python train.py --arch="vit" --model="multi-label image tagger" --dataset="photos with spoken descriptions (Open Images, Localized Narratives)" --train_examples=203450 --image_size=32 --crop_scale_min=1 --horizontal_flip=true --cutout=0.25 --norm="rmsnorm" --norm_position="pre" --hidden_act="gelu" --mlp_ratio=4 --head_dim=64 --fused_qkv=false --bias="all" --qk_norm=false --parallel_block=false --inner_norm=false --drop_path=0.15 --patch_size=[4, 4] --conv_stem=false --layers=16 --width=320 --positions="learned" --pooling="attention" --num_labels=250 --init="lecun_normal" --residual_init="zero_last" --optimizer="muon" --muon_scale="original" --learning_rate=0.0093 --momentum=0.95 --nesterov=true --orthogonalizer="polar_express" --adamw_lr_other_params=0.0014 --sam_rho=0.05 --max_steps=6400 --batch_size=128 --epochs=4.0 --lr_schedule="step" --warmup_steps=320 --weight_decay=0.03 --adamw_weight_decay_other_params=0
Rows from block 13 of a small multi-label image tagger, named by matrix and row number. Rows with one number belong to one neuron. Each number is 200 + 20 x the weight over its row's rms, rounded and kept within 0 to 999. All counts start at 0. After the name is the row's rms in percent of the matrix's.
After each neuron's rows are labels from the 100 images, of 14976, where the neuron reaches its highest value: "top examples" is what is common among them; "peak at" is the part of the image that holds the peak. Only what is clearly more common there than usual is listed. The data: photos with spoken descriptions (Open Images, Localized Narratives). In brackets: how many of the 100, against the usual share in percent.
# fc1: MLP up (model.blocks.13.mlp.fc1.weight, 1280x320), inputs 214-319
# fc2: MLP down (model.blocks.13.mlp.fc2.weight, 320x1280, transposed), outputs 214-319

fc1.377,155,187,230,222,198,236,236,218,198,187,209,213,255,149,195,203,216,190,208,181,199,210,179,198,195,203,219,227,183,204,208,195,184,183,192,191,230,204,206,149,187,210,207,160,166,205,194,205,204,175,234,201,222,171,174,202,172,194,181,236,175,177,193,207,171,194,233,182,211,219,213,197,213,221,165,206,194,217,204,199,183,236,161,224,193,220,197,191,166,158,188,203,187,196,210,211,166,206,239,198,228,185,181,208,240,201,213
fc2.377,146,184,210,197,193,178,190,173,218,176,198,198,214,207,204,203,176,151,219,206,221,216,196,215,168,218,214,245,200,191,192,233,197,178,227,200,189,222,207,219,186,223,200,219,200,228,207,208,211,224,156,193,224,224,196,172,182,225,195,191,217,212,222,182,212,203,200,204,195,236,179,187,186,207,239,204,178,202,184,207,210,226,203,162,229,175,233,201,169,214,171,201,186,169,200,207,198,205,178,180,233,161,152,229,213,227,199
top examples: text has "buildings" (47 vs 11.2); text has "lights" (41 vs 7.6)
peak at: middle right (41 vs 9.4); middle left (28 vs 9.4)

fc1.591,077,228,191,170,180,215,227,220,221,230,206,209,230,213,196,201,178,230,209,178,191,244,166,199,220,195,209,214,188,212,194,204,167,194,216,204,198,180,195,216,208,188,225,222,229,216,199,193,194,221,195,207,208,172,230,208,229,190,189,209,221,177,219,173,228,181,183,192,209,207,170,209,179,199,189,178,213,209,186,193,166,227,204,186,205,203,204,200,192,177,205,201,223,168,199,204,207,211,236,207,182,214,190,151,228,208,185
fc2.591,072,166,200,171,219,198,202,209,182,205,202,178,218,188,181,231,187,199,209,173,194,168,191,184,196,189,210,193,192,184,196,199,189,209,210,218,167,207,209,179,205,202,203,188,181,157,184,211,196,183,195,221,197,168,210,205,189,209,184,183,203,218,181,226,176,173,212,207,187,177,230,206,213,204,194,220,199,241,227,177,211,193,200,198,207,223,191,230,176,211,175,220,199,215,207,221,221,243,220,203,210,170,213,238,198,193,208
top examples: text has "wall" (47 vs 20.2); text has "man" (35 vs 12.2); text has "wearing" (34 vs 12.2)
peak at: middle right (37 vs 9.4); middle left (33 vs 9.4)

fc1.176,091,210,207,234,212,215,208,216,177,236,200,189,196,214,199,222,219,158,209,207,191,209,181,210,200,166,194,221,175,168,209,227,178,212,219,146,277,221,189,179,201,186,211,204,175,181,190,182,165,197,242,206,186,169,159,204,224,150,188,203,205,186,176,228,184,191,199,162,204,197,190,216,215,202,176,198,204,206,199,169,231,194,186,185,190,191,228,185,221,214,196,183,206,192,205,184,198,164,250,182,189,213,211,193,221,215,197
fc2.176,084,197,205,197,204,199,207,208,206,181,203,206,194,160,189,226,193,208,179,219,206,190,207,176,202,218,185,162,213,191,172,194,196,208,180,214,190,189,181,199,210,217,210,201,200,189,219,194,203,250,192,221,195,267,211,187,197,194,207,218,204,224,194,201,173,184,188,239,164,223,162,150,185,196,189,148,183,196,204,169,196,172,222,208,208,202,208,208,188,190,223,227,173,213,180,186,192,212,186,205,186,201,214,240,225,225,189
top examples: text has "wearing" (33 vs 12.2); text has "smiling" (26 vs 4)
peak at: centre (37 vs 6.2); top centre (28 vs 9.4)

fc1.599,075,175,189,167,207,180,194,172,194,210,203,233,224,179,158,173,170,210,221,226,196,180,204,190,230,182,208,183,185,219,228,217,190,215,199,212,196,208,210,189,208,210,222,182,199,195,204,198,192,204,191,187,238,175,179,177,236,190,246,213,205,214,173,213,206,195,233,209,191,184,191,201,215,235,199,207,196,243,201,198,202,215,215,226,194,205,199,172,206,192,190,226,211,196,177,182,204,201,224,181,218,182,245,186,212,213,200
fc2.599,085,230,222,249,176,202,187,197,221,207,199,183,217,175,209,217,202,193,215,193,190,227,183,209,201,193,203,219,200,169,180,203,205,180,217,171,191,216,200,221,174,209,199,186,178,176,184,207,225,205,182,190,189,177,199,237,194,229,184,192,173,170,226,212,155,190,197,202,223,211,182,191,180,168,198,184,207,209,163,243,211,188,187,205,203,198,187,193,141,174,218,151,195,176,212,192,201,187,155,200,204,208,209,239,162,187,194
top examples: text has "buildings" (27 vs 11.2)
peak at: middle left (38 vs 9.4)

fc1.246,055,203,179,226,212,195,201,179,176,176,181,193,195,212,187,182,196,190,176,171,191,167,193,223,244,234,195,173,201,178,157,212,190,221,164,208,224,212,191,220,180,210,187,212,230,218,201,218,185,206,217,182,228,203,166,190,188,224,222,228,188,212,193,178,174,203,221,200,170,190,182,219,172,214,188,192,157,188,194,230,191,217,192,189,205,172,223,201,231,200,243,171,158,195,190,217,220,200,187,218,174,212,165,189,236,216,192
fc2.246,052,180,205,185,169,205,222,218,199,239,229,177,195,233,210,207,204,218,233,187,212,193,225,195,182,197,224,197,220,190,232,183,215,234,224,210,226,193,222,193,252,187,204,223,183,216,159,188,185,205,226,208,187,221,170,223,209,194,167,166,191,213,219,197,203,188,186,180,191,194,200,145,216,185,228,189,259,183,178,174,212,159,196,226,178,229,179,246,206,227,188,217,222,202,206,194,210,196,210,191,213,225,231,185,188,188,217
top examples: text has "wearing" (38 vs 12.2); text has "smiling" (32 vs 4); text has "man" (32 vs 12.2)
peak at: centre (50 vs 6.2)

fc1.222,078,201,205,200,139,219,205,201,146,178,179,199,194,204,191,205,213,203,243,252,226,213,203,209,242,231,225,191,180,207,202,168,169,216,214,208,207,205,221,177,192,221,224,181,194,182,178,227,223,192,200,185,187,230,177,244,224,213,163,214,204,220,237,147,223,208,166,229,161,195,194,197,216,186,234,171,196,173,176,225,222,225,201,217,196,184,179,179,197,189,198,258,207,189,187,200,185,191,177,204,207,203,202,203,222,236,207
fc2.222,081,192,184,197,189,190,178,206,213,213,190,201,193,202,226,175,196,191,160,162,192,202,205,174,189,205,203,221,224,161,212,210,185,178,198,199,237,180,181,200,224,172,213,217,205,203,232,175,201,204,204,210,204,178,203,168,208,234,244,201,204,184,160,197,219,219,218,201,209,210,213,227,172,193,178,191,176,204,204,199,177,180,225,205,199,228,216,227,232,190,211,211,177,217,235,233,211,184,221,196,191,214,199,211,200,155,197
top examples: text has "trees" (55 vs 27.2)
peak at: top left (39 vs 14.1); top right (33 vs 14.1)

fc1.580,113,184,177,215,200,179,175,177,197,202,200,192,202,163,242,206,221,192,195,201,229,176,194,183,173,224,221,230,199,165,195,209,214,211,214,193,192,227,213,233,175,209,235,210,203,230,233,180,208,210,244,187,206,177,221,198,235,214,223,211,209,207,199,180,209,199,185,215,174,224,225,230,182,232,203,223,179,181,193,239,228,174,219,212,218,204,216,173,214,205,198,165,229,233,200,200,189,198,229,192,232,215,184,193,193,194,223
fc2.580,123,226,196,203,184,208,197,210,224,207,199,222,218,200,221,205,155,209,196,244,206,207,175,232,214,175,192,189,210,229,182,151,191,204,202,209,193,195,196,222,180,179,155,185,171,186,181,173,202,191,189,243,237,205,177,208,194,203,205,214,191,220,168,221,224,209,230,201,186,166,210,167,210,218,182,199,232,176,180,198,199,232,206,196,179,218,218,213,187,239,186,196,193,184,165,195,203,189,215,180,201,206,198,211,192,174,187
top examples: text has "wall" (44 vs 20.2); text has "wearing" (35 vs 12.2)
peak at: middle right (27 vs 9.4)

fc1.453,093,227,234,173,208,216,201,239,200,188,221,174,214,214,219,204,184,238,145,177,176,220,197,199,187,217,172,203,225,199,241,203,241,212,250,170,230,170,229,212,198,204,187,187,214,181,218,213,191,199,186,228,168,209,197,188,201,204,223,217,191,186,207,206,183,154,192,190,210,222,206,216,185,216,209,201,157,178,212,175,181,187,176,179,170,169,173,233,185,201,208,216,187,224,199,198,183,181,184,208,191,191,191,197,226,206,189
fc2.453,084,168,198,213,203,183,206,199,215,197,204,212,168,188,193,182,213,157,198,226,193,207,168,230,221,200,171,180,197,205,187,188,197,203,167,214,220,203,198,179,179,230,186,177,187,221,205,207,200,216,230,173,198,204,173,210,202,189,184,166,225,205,190,187,210,220,194,225,191,244,171,199,193,171,196,201,210,199,181,193,187,196,213,204,197,202,217,178,185,202,212,220,245,201,222,203,218,193,224,200,172,229,208,209,166,174,221
top examples: text has "standing" (53 vs 23.6); text has "people" (50 vs 21.1); text has "lights" (31 vs 7.6)
peak at: bottom centre (38 vs 9.4); bottom right (34 vs 14.1)

fc1.124,117,205,218,212,200,218,247,196,205,178,216,232,176,200,205,160,217,192,178,186,188,213,211,170,203,206,204,200,229,236,161,232,193,169,198,160,205,181,193,216,178,202,203,244,154,166,214,145,264,208,214,206,210,227,206,175,190,219,214,211,203,176,197,186,176,205,180,205,220,219,199,174,212,203,233,210,184,220,166,190,204,185,212,170,154,188,211,222,206,191,216,194,236,211,187,193,186,203,213,212,209,215,189,210,211,190,220
fc2.124,123,207,198,193,217,182,183,223,190,189,203,190,216,194,190,234,199,221,214,197,186,179,214,194,205,207,182,196,194,189,234,197,195,220,215,195,184,192,203,226,205,179,183,157,245,237,169,203,186,221,185,179,156,177,167,215,209,210,195,170,191,193,230,185,227,193,221,218,193,189,168,176,202,181,205,204,190,199,208,235,235,204,210,194,219,212,207,177,183,215,175,209,186,227,203,215,198,196,202,169,185,187,181,195,177,200,175
top examples: text has "sky" (88 vs 25.1); text has "trees" (73 vs 27.2); text has "buildings" (33 vs 11.2); text has "clouds" (30 vs 4.3)
peak at: middle right (29 vs 9.4); middle left (27 vs 9.4)

fc1.276,113,223,193,244,220,227,198,224,217,196,244,216,218,197,210,206,187,174,220,205,129,197,184,174,170,187,231,203,174,193,185,204,171,189,237,208,244,227,175,208,205,188,200,189,207,171,179,197,184,217,229,187,202,203,228,202,183,210,180,230,214,218,224,179,218,182,174,224,211,186,179,192,168,212,195,200,208,193,239,198,213,227,195,203,193,230,199,189,219,194,215,215,228,228,175,173,205,178,204,198,187,218,218,187,200,205,218
fc2.276,123,213,199,169,203,169,184,195,177,220,188,182,168,202,248,205,175,209,196,172,222,205,200,231,219,223,193,198,179,177,217,178,182,216,175,227,223,190,227,222,222,186,201,199,171,224,190,185,192,241,216,173,182,178,218,193,190,228,200,173,204,224,219,249,192,194,211,211,214,237,169,175,187,201,178,246,206,215,234,185,221,181,194,222,187,189,189,220,194,234,177,228,194,150,185,219,197,174,193,236,182,223,215,194,156,205,189
top examples: text has "standing" (49 vs 23.6); text has "black" (31 vs 9.8); text has "white" (31 vs 11.8)
peak at: centre (35 vs 6.2); middle right (32 vs 9.4)

fc1.511,085,200,190,235,187,188,188,189,188,205,202,231,194,200,180,184,208,237,180,215,220,200,208,211,176,183,207,183,232,181,202,175,192,191,155,202,190,229,161,216,195,182,178,193,209,218,236,204,228,180,189,198,205,199,195,216,210,199,205,211,212,192,222,167,200,209,192,232,192,199,222,239,205,198,196,204,207,222,242,191,234,209,182,210,235,197,170,187,179,173,202,212,183,217,169,207,177,186,194,173,199,242,188,203,169,185,200
fc2.511,090,223,218,175,208,201,171,191,195,222,186,176,186,234,215,170,205,195,207,175,198,230,202,225,185,197,199,217,185,209,243,174,165,208,211,183,227,181,225,219,186,218,179,226,200,197,185,214,225,182,184,231,196,196,188,184,204,187,220,206,195,164,203,186,185,195,227,180,186,185,193,224,160,216,204,205,194,202,178,169,169,172,205,208,204,216,194,211,226,171,191,212,180,180,257,211,213,194,163,221,240,178,234,193,202,175,173
top examples: text has "people" (51 vs 21.1); text has "holding" (44 vs 16.1); text has "sitting" (33 vs 14.7)
peak at: top centre (46 vs 9.4)

fc1.34,098,204,201,194,207,214,201,173,181,210,203,179,200,203,188,206,202,212,206,208,222,189,167,244,177,178,223,211,158,206,209,259,227,206,165,197,192,229,219,182,196,231,194,183,198,189,220,202,207,202,206,205,236,200,183,229,206,201,199,190,176,184,213,173,211,199,238,209,193,213,192,160,203,242,198,236,192,185,183,196,215,170,192,185,155,224,202,202,220,176,210,239,239,188,188,141,173,215,209,178,168,169,218,187,208,226,186
fc2.34,100,206,203,229,184,171,190,208,172,230,224,222,195,232,196,203,164,181,219,231,191,206,207,191,243,227,211,176,212,182,174,182,213,211,180,231,219,214,187,235,181,213,209,215,217,216,201,208,190,220,201,237,209,201,219,183,191,237,208,177,227,198,153,225,157,221,189,202,192,197,234,183,211,233,179,163,198,211,214,169,204,193,199,198,232,208,259,184,193,231,214,215,178,189,178,203,170,176,203,224,215,239,181,221,189,214,221
top examples: text has "sky" (75 vs 25.1); text has "trees" (72 vs 27.2); text has "water" (32 vs 8)
peak at: middle right (34 vs 9.4); middle left (29 vs 9.4)

fc1.146,126,169,194,174,192,211,223,231,162,217,178,250,206,177,216,200,187,188,208,229,191,188,258,231,183,191,225,181,167,214,183,208,170,204,154,194,180,193,200,185,185,200,198,220,169,197,220,248,184,199,209,209,240,174,208,184,221,190,215,177,175,186,176,215,189,204,206,220,200,215,194,204,208,213,220,203,208,192,193,166,172,203,212,204,209,184,184,187,203,192,181,202,212,221,241,174,195,234,212,186,218,236,210,189,179,184,188
fc2.146,134,207,208,240,213,212,185,190,235,153,163,190,190,193,192,181,217,240,188,177,217,232,188,196,239,218,199,225,213,215,179,214,184,197,180,224,189,191,215,153,171,230,211,195,207,200,208,203,259,207,224,220,160,207,183,151,204,191,187,201,186,191,192,171,208,194,172,198,212,206,243,215,219,194,219,217,179,156,209,214,192,163,190,192,189,218,217,187,237,189,194,219,203,217,209,218,227,176,181,218,203,212,185,199,246,182,236
top examples: text has "standing" (55 vs 23.6); text has "people" (51 vs 21.1); text has "wall" (44 vs 20.2); text has "table" (33 vs 12.8)
peak at: top left (48 vs 14.1); top right (37 vs 14.1)

fc1.513,097,193,199,168,198,204,208,251,192,206,202,216,199,213,166,203,220,192,219,204,177,201,177,188,173,234,254,200,216,223,201,184,202,207,187,198,215,243,213,192,189,183,216,183,209,180,207,188,205,203,218,176,210,216,189,187,189,191,174,204,207,213,185,188,199,191,208,207,192,232,202,221,235,200,168,210,204,194,178,198,175,187,199,213,168,210,221,240,239,168,192,209,195,228,174,197,222,205,193,210,227,200,188,190,192,190,218
fc2.513,120,202,201,208,217,184,174,181,199,218,220,176,177,224,183,218,236,228,195,187,231,196,246,176,227,226,192,225,217,195,194,172,168,199,191,199,216,168,216,194,188,174,202,215,189,209,206,207,209,220,180,184,192,205,212,170,200,195,191,213,197,196,210,208,214,204,206,205,172,214,212,174,198,199,202,182,173,183,228,223,208,184,240,218,180,203,208,209,221,175,197,231,222,207,194,196,214,209,239,232,176,209,200,238,215,206,176
top examples: text has "people" (45 vs 21.1)
peak at: middle left (34 vs 9.4)

fc1.178,105,161,172,168,191,207,222,223,179,200,174,222,187,194,219,201,214,177,199,180,189,222,202,199,183,241,196,234,210,232,200,210,223,169,187,174,181,174,235,225,191,237,211,238,188,228,184,211,198,178,152,225,211,187,221,213,230,200,180,214,232,200,244,193,184,197,214,192,213,189,189,184,178,216,196,154,202,206,166,200,196,185,195,199,162,212,233,201,193,186,213,183,200,181,216,184,202,154,218,170,179,197,220,183,200,196,221
fc2.178,093,234,194,210,220,188,204,223,197,194,181,194,195,199,182,186,147,185,177,166,189,194,190,155,219,195,186,206,214,227,187,210,189,232,227,195,197,187,200,188,228,196,210,163,181,194,227,177,167,186,207,201,194,207,203,187,198,210,212,181,180,184,176,221,217,193,182,202,191,204,213,203,209,180,201,149,183,170,222,182,181,196,211,199,188,215,177,230,190,227,208,251,223,183,187,195,194,202,234,175,200,197,176,209,203,196,188
top examples: text has "standing" (51 vs 23.6); text has "man" (30 vs 12.2)
peak at: centre (27 vs 6.2); bottom centre (25 vs 9.4)

fc1.42,071,200,168,197,223,175,197,237,171,243,230,201,193,183,172,233,199,193,204,189,191,220,223,201,192,219,220,217,189,200,251,176,209,198,186,208,201,191,201,222,221,178,198,192,179,191,185,208,206,208,208,175,198,198,202,196,234,219,203,194,208,192,170,207,172,216,213,203,208,181,180,156,196,218,195,165,196,177,220,215,250,192,233,196,165,206,235,233,195,196,217,200,255,216,170,199,213,190,181,170,183,220,194,207,173,211,226
fc2.42,071,229,216,215,181,252,184,170,209,210,182,180,201,218,208,195,184,233,166,214,197,178,179,180,189,205,171,157,219,191,166,235,188,212,218,215,221,205,247,223,215,199,186,207,210,216,204,192,192,175,206,215,186,177,187,234,179,212,166,196,189,186,197,194,219,182,203,151,193,229,236,194,183,207,172,228,193,229,167,187,205,194,209,196,183,230,193,185,164,194,203,221,186,233,213,213,223,185,227,206,239,204,191,177,202,171,155
top examples: text has "people" (46 vs 21.1)
peak at: middle right (31 vs 9.4); middle left (26 vs 9.4)

fc1.761,086,200,201,171,214,221,214,193,211,204,207,209,191,213,232,197,202,198,195,185,224,187,175,214,188,204,209,210,192,215,205,226,210,217,177,194,202,196,206,176,186,179,220,187,177,155,239,178,168,201,200,180,185,192,190,227,223,220,190,202,215,205,213,173,237,170,190,238,201,232,220,190,232,196,209,228,210,225,186,191,203,233,177,166,191,164,206,211,213,163,195,231,227,191,218,204,189,196,216,199,197,219,195,184,238,202,209
fc2.761,085,230,153,194,181,203,217,204,200,186,214,199,213,210,177,202,216,168,223,183,179,193,213,200,223,205,201,174,206,194,198,194,204,200,214,189,214,174,177,203,209,222,175,180,198,240,138,221,269,204,177,234,194,220,220,172,230,214,207,203,201,194,206,224,186,224,221,166,214,204,154,200,173,206,191,215,191,249,184,219,205,165,227,216,213,236,205,216,209,217,190,200,198,192,192,186,186,229,194,207,219,189,219,194,167,219,212
top examples: text has "sky" (84 vs 25.1); text has "trees" (70 vs 27.2); text has "buildings" (37 vs 11.2); text has "clouds" (25 vs 4.3)
peak at: middle right (27 vs 9.4)

fc1.194,097,200,221,206,234,225,209,200,189,196,162,176,184,191,196,170,196,189,210,181,209,207,219,218,179,174,207,186,167,204,190,180,194,221,172,196,176,208,206,203,211,194,198,223,196,199,207,246,213,192,208,201,212,187,199,205,207,173,206,183,212,137,204,197,168,206,181,183,197,185,226,193,234,230,216,234,235,182,169,197,230,215,206,191,203,192,186,208,218,217,159,223,239,197,197,184,200,199,212,197,175,248,223,169,188,195,158
fc2.194,103,178,201,220,197,197,173,186,240,191,203,210,217,177,197,223,185,197,186,182,204,255,200,211,215,191,190,206,181,174,218,204,151,203,224,220,234,203,190,203,186,232,206,182,173,169,225,203,220,203,231,231,212,167,187,162,204,230,220,229,212,198,169,203,234,184,204,182,163,180,226,236,200,210,227,178,209,198,208,185,189,204,195,188,222,187,207,210,196,208,234,209,182,181,231,211,209,207,192,219,214,160,200,230,230,189,234
top examples: text has "people" (52 vs 21.1); text has "lights" (36 vs 7.6)
peak at: top left (44 vs 14.1)

fc1.414,155,224,194,192,142,175,172,168,195,188,165,181,215,212,218,180,189,216,176,201,227,191,223,178,196,200,206,161,187,186,228,196,176,203,193,218,228,208,208,244,205,212,198,196,240,214,210,192,187,190,210,172,234,184,208,245,232,215,200,217,205,194,237,232,227,222,198,200,188,217,212,214,191,231,197,172,193,232,144,187,214,212,206,176,190,222,196,214,170,199,196,211,151,209,217,195,223,197,218,176,198,187,204,179,214,205,207
fc2.414,143,183,236,207,180,160,203,191,217,182,203,208,209,209,174,193,170,172,199,162,205,200,208,203,206,205,205,191,203,176,176,231,217,180,237,195,212,207,187,183,167,216,223,159,173,195,190,183,187,223,203,199,190,222,191,218,191,185,212,188,179,176,170,223,194,203,239,214,240,148,187,203,178,190,225,196,214,208,186,196,206,201,207,197,207,234,199,208,182,178,218,198,218,177,192,189,215,199,202,173,220,178,187,223,186,189,201
top examples: text has "sky" (69 vs 25.1); text has "trees" (68 vs 27.2); text has "grass" (27 vs 10.1)
peak at: centre (25 vs 6.2)

fc1.88,133,200,170,218,218,227,186,221,216,195,221,182,176,181,219,222,194,228,179,192,193,164,170,170,207,196,207,181,175,223,201,157,211,202,215,194,176,211,188,178,223,205,226,199,173,207,219,161,188,206,185,184,188,173,180,202,210,184,192,212,207,193,189,185,202,209,229,185,181,204,254,226,229,176,211,250,179,206,209,215,222,174,205,200,226,204,203,191,227,218,190,225,204,181,180,187,204,192,247,201,181,187,206,190,217,192,185
fc2.88,124,184,224,165,211,198,229,210,193,210,218,223,183,188,205,188,193,199,206,155,202,192,252,209,175,204,178,205,229,184,222,218,197,212,156,156,189,218,233,192,202,186,198,191,136,192,205,224,188,203,212,182,181,212,186,191,195,204,199,182,222,188,230,211,196,229,212,183,195,163,181,227,193,209,180,211,219,195,182,182,157,227,170,181,183,209,166,209,188,254,199,186,199,193,204,233,164,186,188,174,209,196,174,200,228,211,176
top examples: text has "wall" (55 vs 20.2); text has "standing" (52 vs 23.6); text has "man" (37 vs 12.2); text has "wearing" (35 vs 12.2)
peak at: middle right (29 vs 9.4)

fc1.60,064,195,202,174,165,187,188,206,196,185,179,196,203,197,186,171,143,214,174,203,193,205,188,227,208,212,198,202,172,212,221,219,177,200,193,200,199,223,211,210,195,206,217,215,224,194,169,205,183,201,208,206,199,218,197,214,200,214,197,225,202,223,191,179,164,200,160,184,188,206,224,189,223,261,225,225,218,221,195,200,188,200,223,254,185,235,202,199,222,172,187,189,228,155,235,190,195,194,142,208,204,160,167,192,221,206,224
fc2.60,071,189,197,219,213,209,221,190,241,227,190,196,232,190,176,228,242,150,224,177,188,220,188,160,200,217,202,193,226,208,168,201,180,207,233,221,212,214,175,189,219,175,188,197,223,188,206,206,230,183,182,233,177,190,210,171,186,209,197,187,196,165,219,195,242,197,230,190,267,204,169,206,209,181,198,181,213,181,205,226,208,232,199,190,184,214,217,202,172,220,210,218,184,256,183,212,190,181,228,198,212,196,220,186,203,172,196
top examples: text has "sky" (64 vs 25.1); text has "trees" (58 vs 27.2); text has "plants" (33 vs 10.3)
peak at: top left (44 vs 14.1)

fc1.161,112,216,209,184,219,191,232,196,179,190,227,186,186,230,211,205,200,173,214,202,210,179,190,244,210,204,211,200,216,189,248,210,188,230,161,200,216,208,214,189,192,192,180,214,207,210,189,185,189,202,182,214,191,230,231,206,205,192,220,220,184,181,193,197,238,221,214,185,229,192,230,202,197,182,193,189,191,148,232,199,231,198,161,219,185,188,219,259,187,178,213,196,199,182,222,182,210,209,192,197,198,201,179,191,194,198,170
fc2.161,099,189,225,204,190,211,191,177,206,197,190,193,140,191,215,194,207,214,214,214,199,159,181,216,188,197,185,212,211,190,176,224,205,187,160,206,204,210,196,209,207,187,210,180,191,171,206,235,203,212,193,200,210,178,213,203,197,239,230,190,178,239,199,198,168,174,193,218,235,231,198,166,205,251,210,187,249,199,149,158,197,186,214,214,176,202,193,161,175,193,209,229,194,203,194,207,171,184,165,199,180,171,235,217,235,211,208
top examples: text has "wall" (63 vs 20.2); text has "sitting" (48 vs 14.7); text has "table" (44 vs 12.8); text has "holding" (36 vs 16.1)
peak at: bottom centre (25 vs 9.4)

fc1.398,080,207,209,200,191,195,197,216,188,179,198,212,223,217,193,199,209,184,216,203,187,169,222,202,213,216,199,230,235,222,226,237,184,221,213,172,184,238,176,185,167,199,216,218,199,202,211,197,205,246,188,197,204,188,185,194,218,191,213,210,200,179,189,184,240,203,204,204,226,197,215,185,213,206,222,184,207,251,203,157,216,185,202,193,218,180,221,236,200,211,129,194,192,189,223,192,197,184,202,199,193,225,203,169,184,173,184
fc2.398,078,240,191,224,238,190,222,235,205,221,210,195,197,187,192,213,210,155,183,186,195,217,162,180,159,207,186,247,198,201,183,193,195,205,203,183,232,157,224,212,228,170,175,204,195,205,200,150,184,207,197,164,184,196,225,145,183,244,160,208,218,212,194,185,155,215,187,184,178,192,177,214,171,189,189,181,192,205,202,235,188,204,197,243,169,213,188,209,186,251,215,202,232,177,198,237,188,187,197,214,186,225,218,200,191,200,215
top examples: text has "people" (74 vs 21.1); text has "standing" (56 vs 23.6); text has "sitting" (42 vs 14.7); text has "wall" (41 vs 20.2)
peak at: bottom right (35 vs 14.1); bottom centre (29 vs 9.4)

fc1.374,142,183,217,229,186,225,158,188,221,184,173,219,172,173,223,213,182,185,177,204,210,218,232,184,200,179,203,209,193,166,180,179,224,196,176,176,178,166,192,184,214,191,254,187,178,202,214,228,220,226,210,166,176,164,212,189,232,193,205,162,168,183,192,205,216,191,154,192,171,191,170,171,190,197,199,214,207,183,200,211,219,212,193,176,194,213,200,212,210,195,220,202,189,206,214,201,197,210,214,219,224,180,206,159,212,208,185
fc2.374,119,216,231,215,187,211,195,175,189,179,213,192,190,205,202,214,218,206,202,200,200,256,238,207,234,196,189,196,219,209,197,209,189,160,207,185,184,222,210,192,229,193,187,183,191,198,236,200,173,218,220,230,202,215,183,205,214,219,209,186,169,208,168,188,215,159,188,192,187,182,241,202,186,172,207,214,175,215,167,169,205,208,224,190,187,197,175,184,201,203,211,223,184,206,215,168,240,222,202,178,191,197,229,250,221,226,237
top examples: text has "people" (59 vs 21.1); text has "wall" (55 vs 20.2); text has "sitting" (51 vs 14.7); text has "table" (39 vs 12.8)
peak at: top left (45 vs 14.1); top right (38 vs 14.1)

fc1.708,128,207,150,166,254,181,204,146,219,189,215,196,193,202,209,216,180,217,213,209,195,178,201,221,224,214,202,172,217,181,167,200,175,197,214,190,173,207,191,204,184,221,197,200,215,229,199,176,184,178,217,188,227,200,204,209,217,213,198,200,189,196,181,180,205,205,166,184,193,217,230,203,167,218,169,177,219,173,211,195,181,194,206,198,151,242,203,176,205,203,167,201,212,220,178,217,207,223,208,195,191,217,185,212,210,183,235
fc2.708,132,200,193,224,202,221,245,215,178,233,196,204,189,195,214,204,205,202,188,203,238,244,182,172,220,177,198,204,180,214,185,193,211,213,188,182,224,191,194,203,185,190,198,188,203,203,189,207,226,206,198,236,165,180,170,210,196,204,188,201,226,176,210,217,200,209,204,254,211,171,207,168,225,204,230,201,176,187,207,227,204,218,187,215,235,230,184,156,224,188,220,209,231,230,202,206,194,196,188,167,216,175,162,198,192,213,189
top examples: text has "sky" (52 vs 25.1); text has "plants" (28 vs 10.3)
peak at: bottom left (40 vs 14.1); bottom right (35 vs 14.1)

fc1.29,131,217,206,185,184,193,223,208,206,218,205,254,189,189,219,193,213,179,173,213,221,185,214,198,201,179,199,180,203,182,230,198,228,231,202,227,240,210,216,233,172,210,230,212,191,217,171,179,225,209,176,208,237,219,236,201,258,201,201,203,146,194,232,179,192,203,211,225,189,186,172,202,209,205,206,186,183,223,204,213,191,184,182,166,187,201,204,199,236,227,204,206,187,191,208,206,207,181,212,230,196,197,178,213,185,158,197
fc2.29,123,196,187,202,197,184,197,129,203,193,193,173,217,188,219,193,242,187,170,209,199,227,213,216,200,197,214,211,190,194,209,208,215,177,199,228,215,191,161,197,175,209,223,202,204,212,186,210,197,176,222,187,207,238,211,219,209,229,169,217,207,217,204,236,207,203,222,212,237,185,204,204,187,204,257,165,196,167,197,162,200,207,181,195,207,242,156,192,194,176,203,192,195,213,165,207,158,183,174,193,245,171,186,202,222,208,178
top examples: text has "sky" (93 vs 25.1); text has "trees" (82 vs 27.2); text has "grass" (45 vs 10.1); text has "clouds" (35 vs 4.3)
peak at: top right (42 vs 14.1); top left (32 vs 14.1)

fc1.686,098,177,200,176,190,190,200,254,167,194,216,185,198,211,208,210,210,207,199,208,151,206,197,204,224,225,194,216,196,217,212,201,213,202,220,187,181,216,183,200,217,188,196,203,192,185,187,187,213,225,212,196,211,186,200,211,229,198,193,195,229,259,187,196,214,184,206,184,177,231,220,182,175,204,186,151,201,201,199,158,229,195,171,211,241,212,198,182,164,221,215,202,175,204,228,172,194,173,210,178,191,205,218,202,190,191,178
fc2.686,092,233,215,196,214,204,211,193,223,217,217,196,211,185,196,209,157,174,203,189,207,190,193,153,178,217,177,189,227,202,209,227,205,213,203,199,188,183,224,194,217,160,220,208,196,189,222,205,196,200,237,170,197,215,198,199,180,196,206,188,193,194,188,221,225,142,162,206,207,201,178,198,154,196,219,195,180,229,155,201,202,219,229,233,158,200,161,231,165,173,199,210,241,173,215,206,218,193,229,166,221,201,160,220,216,187,218
top examples: text has "standing" (54 vs 23.6); text has "man" (39 vs 12.2); text has "holding" (39 vs 16.1); text has "playing" (31 vs 3.2)
peak at: bottom centre (36 vs 9.4)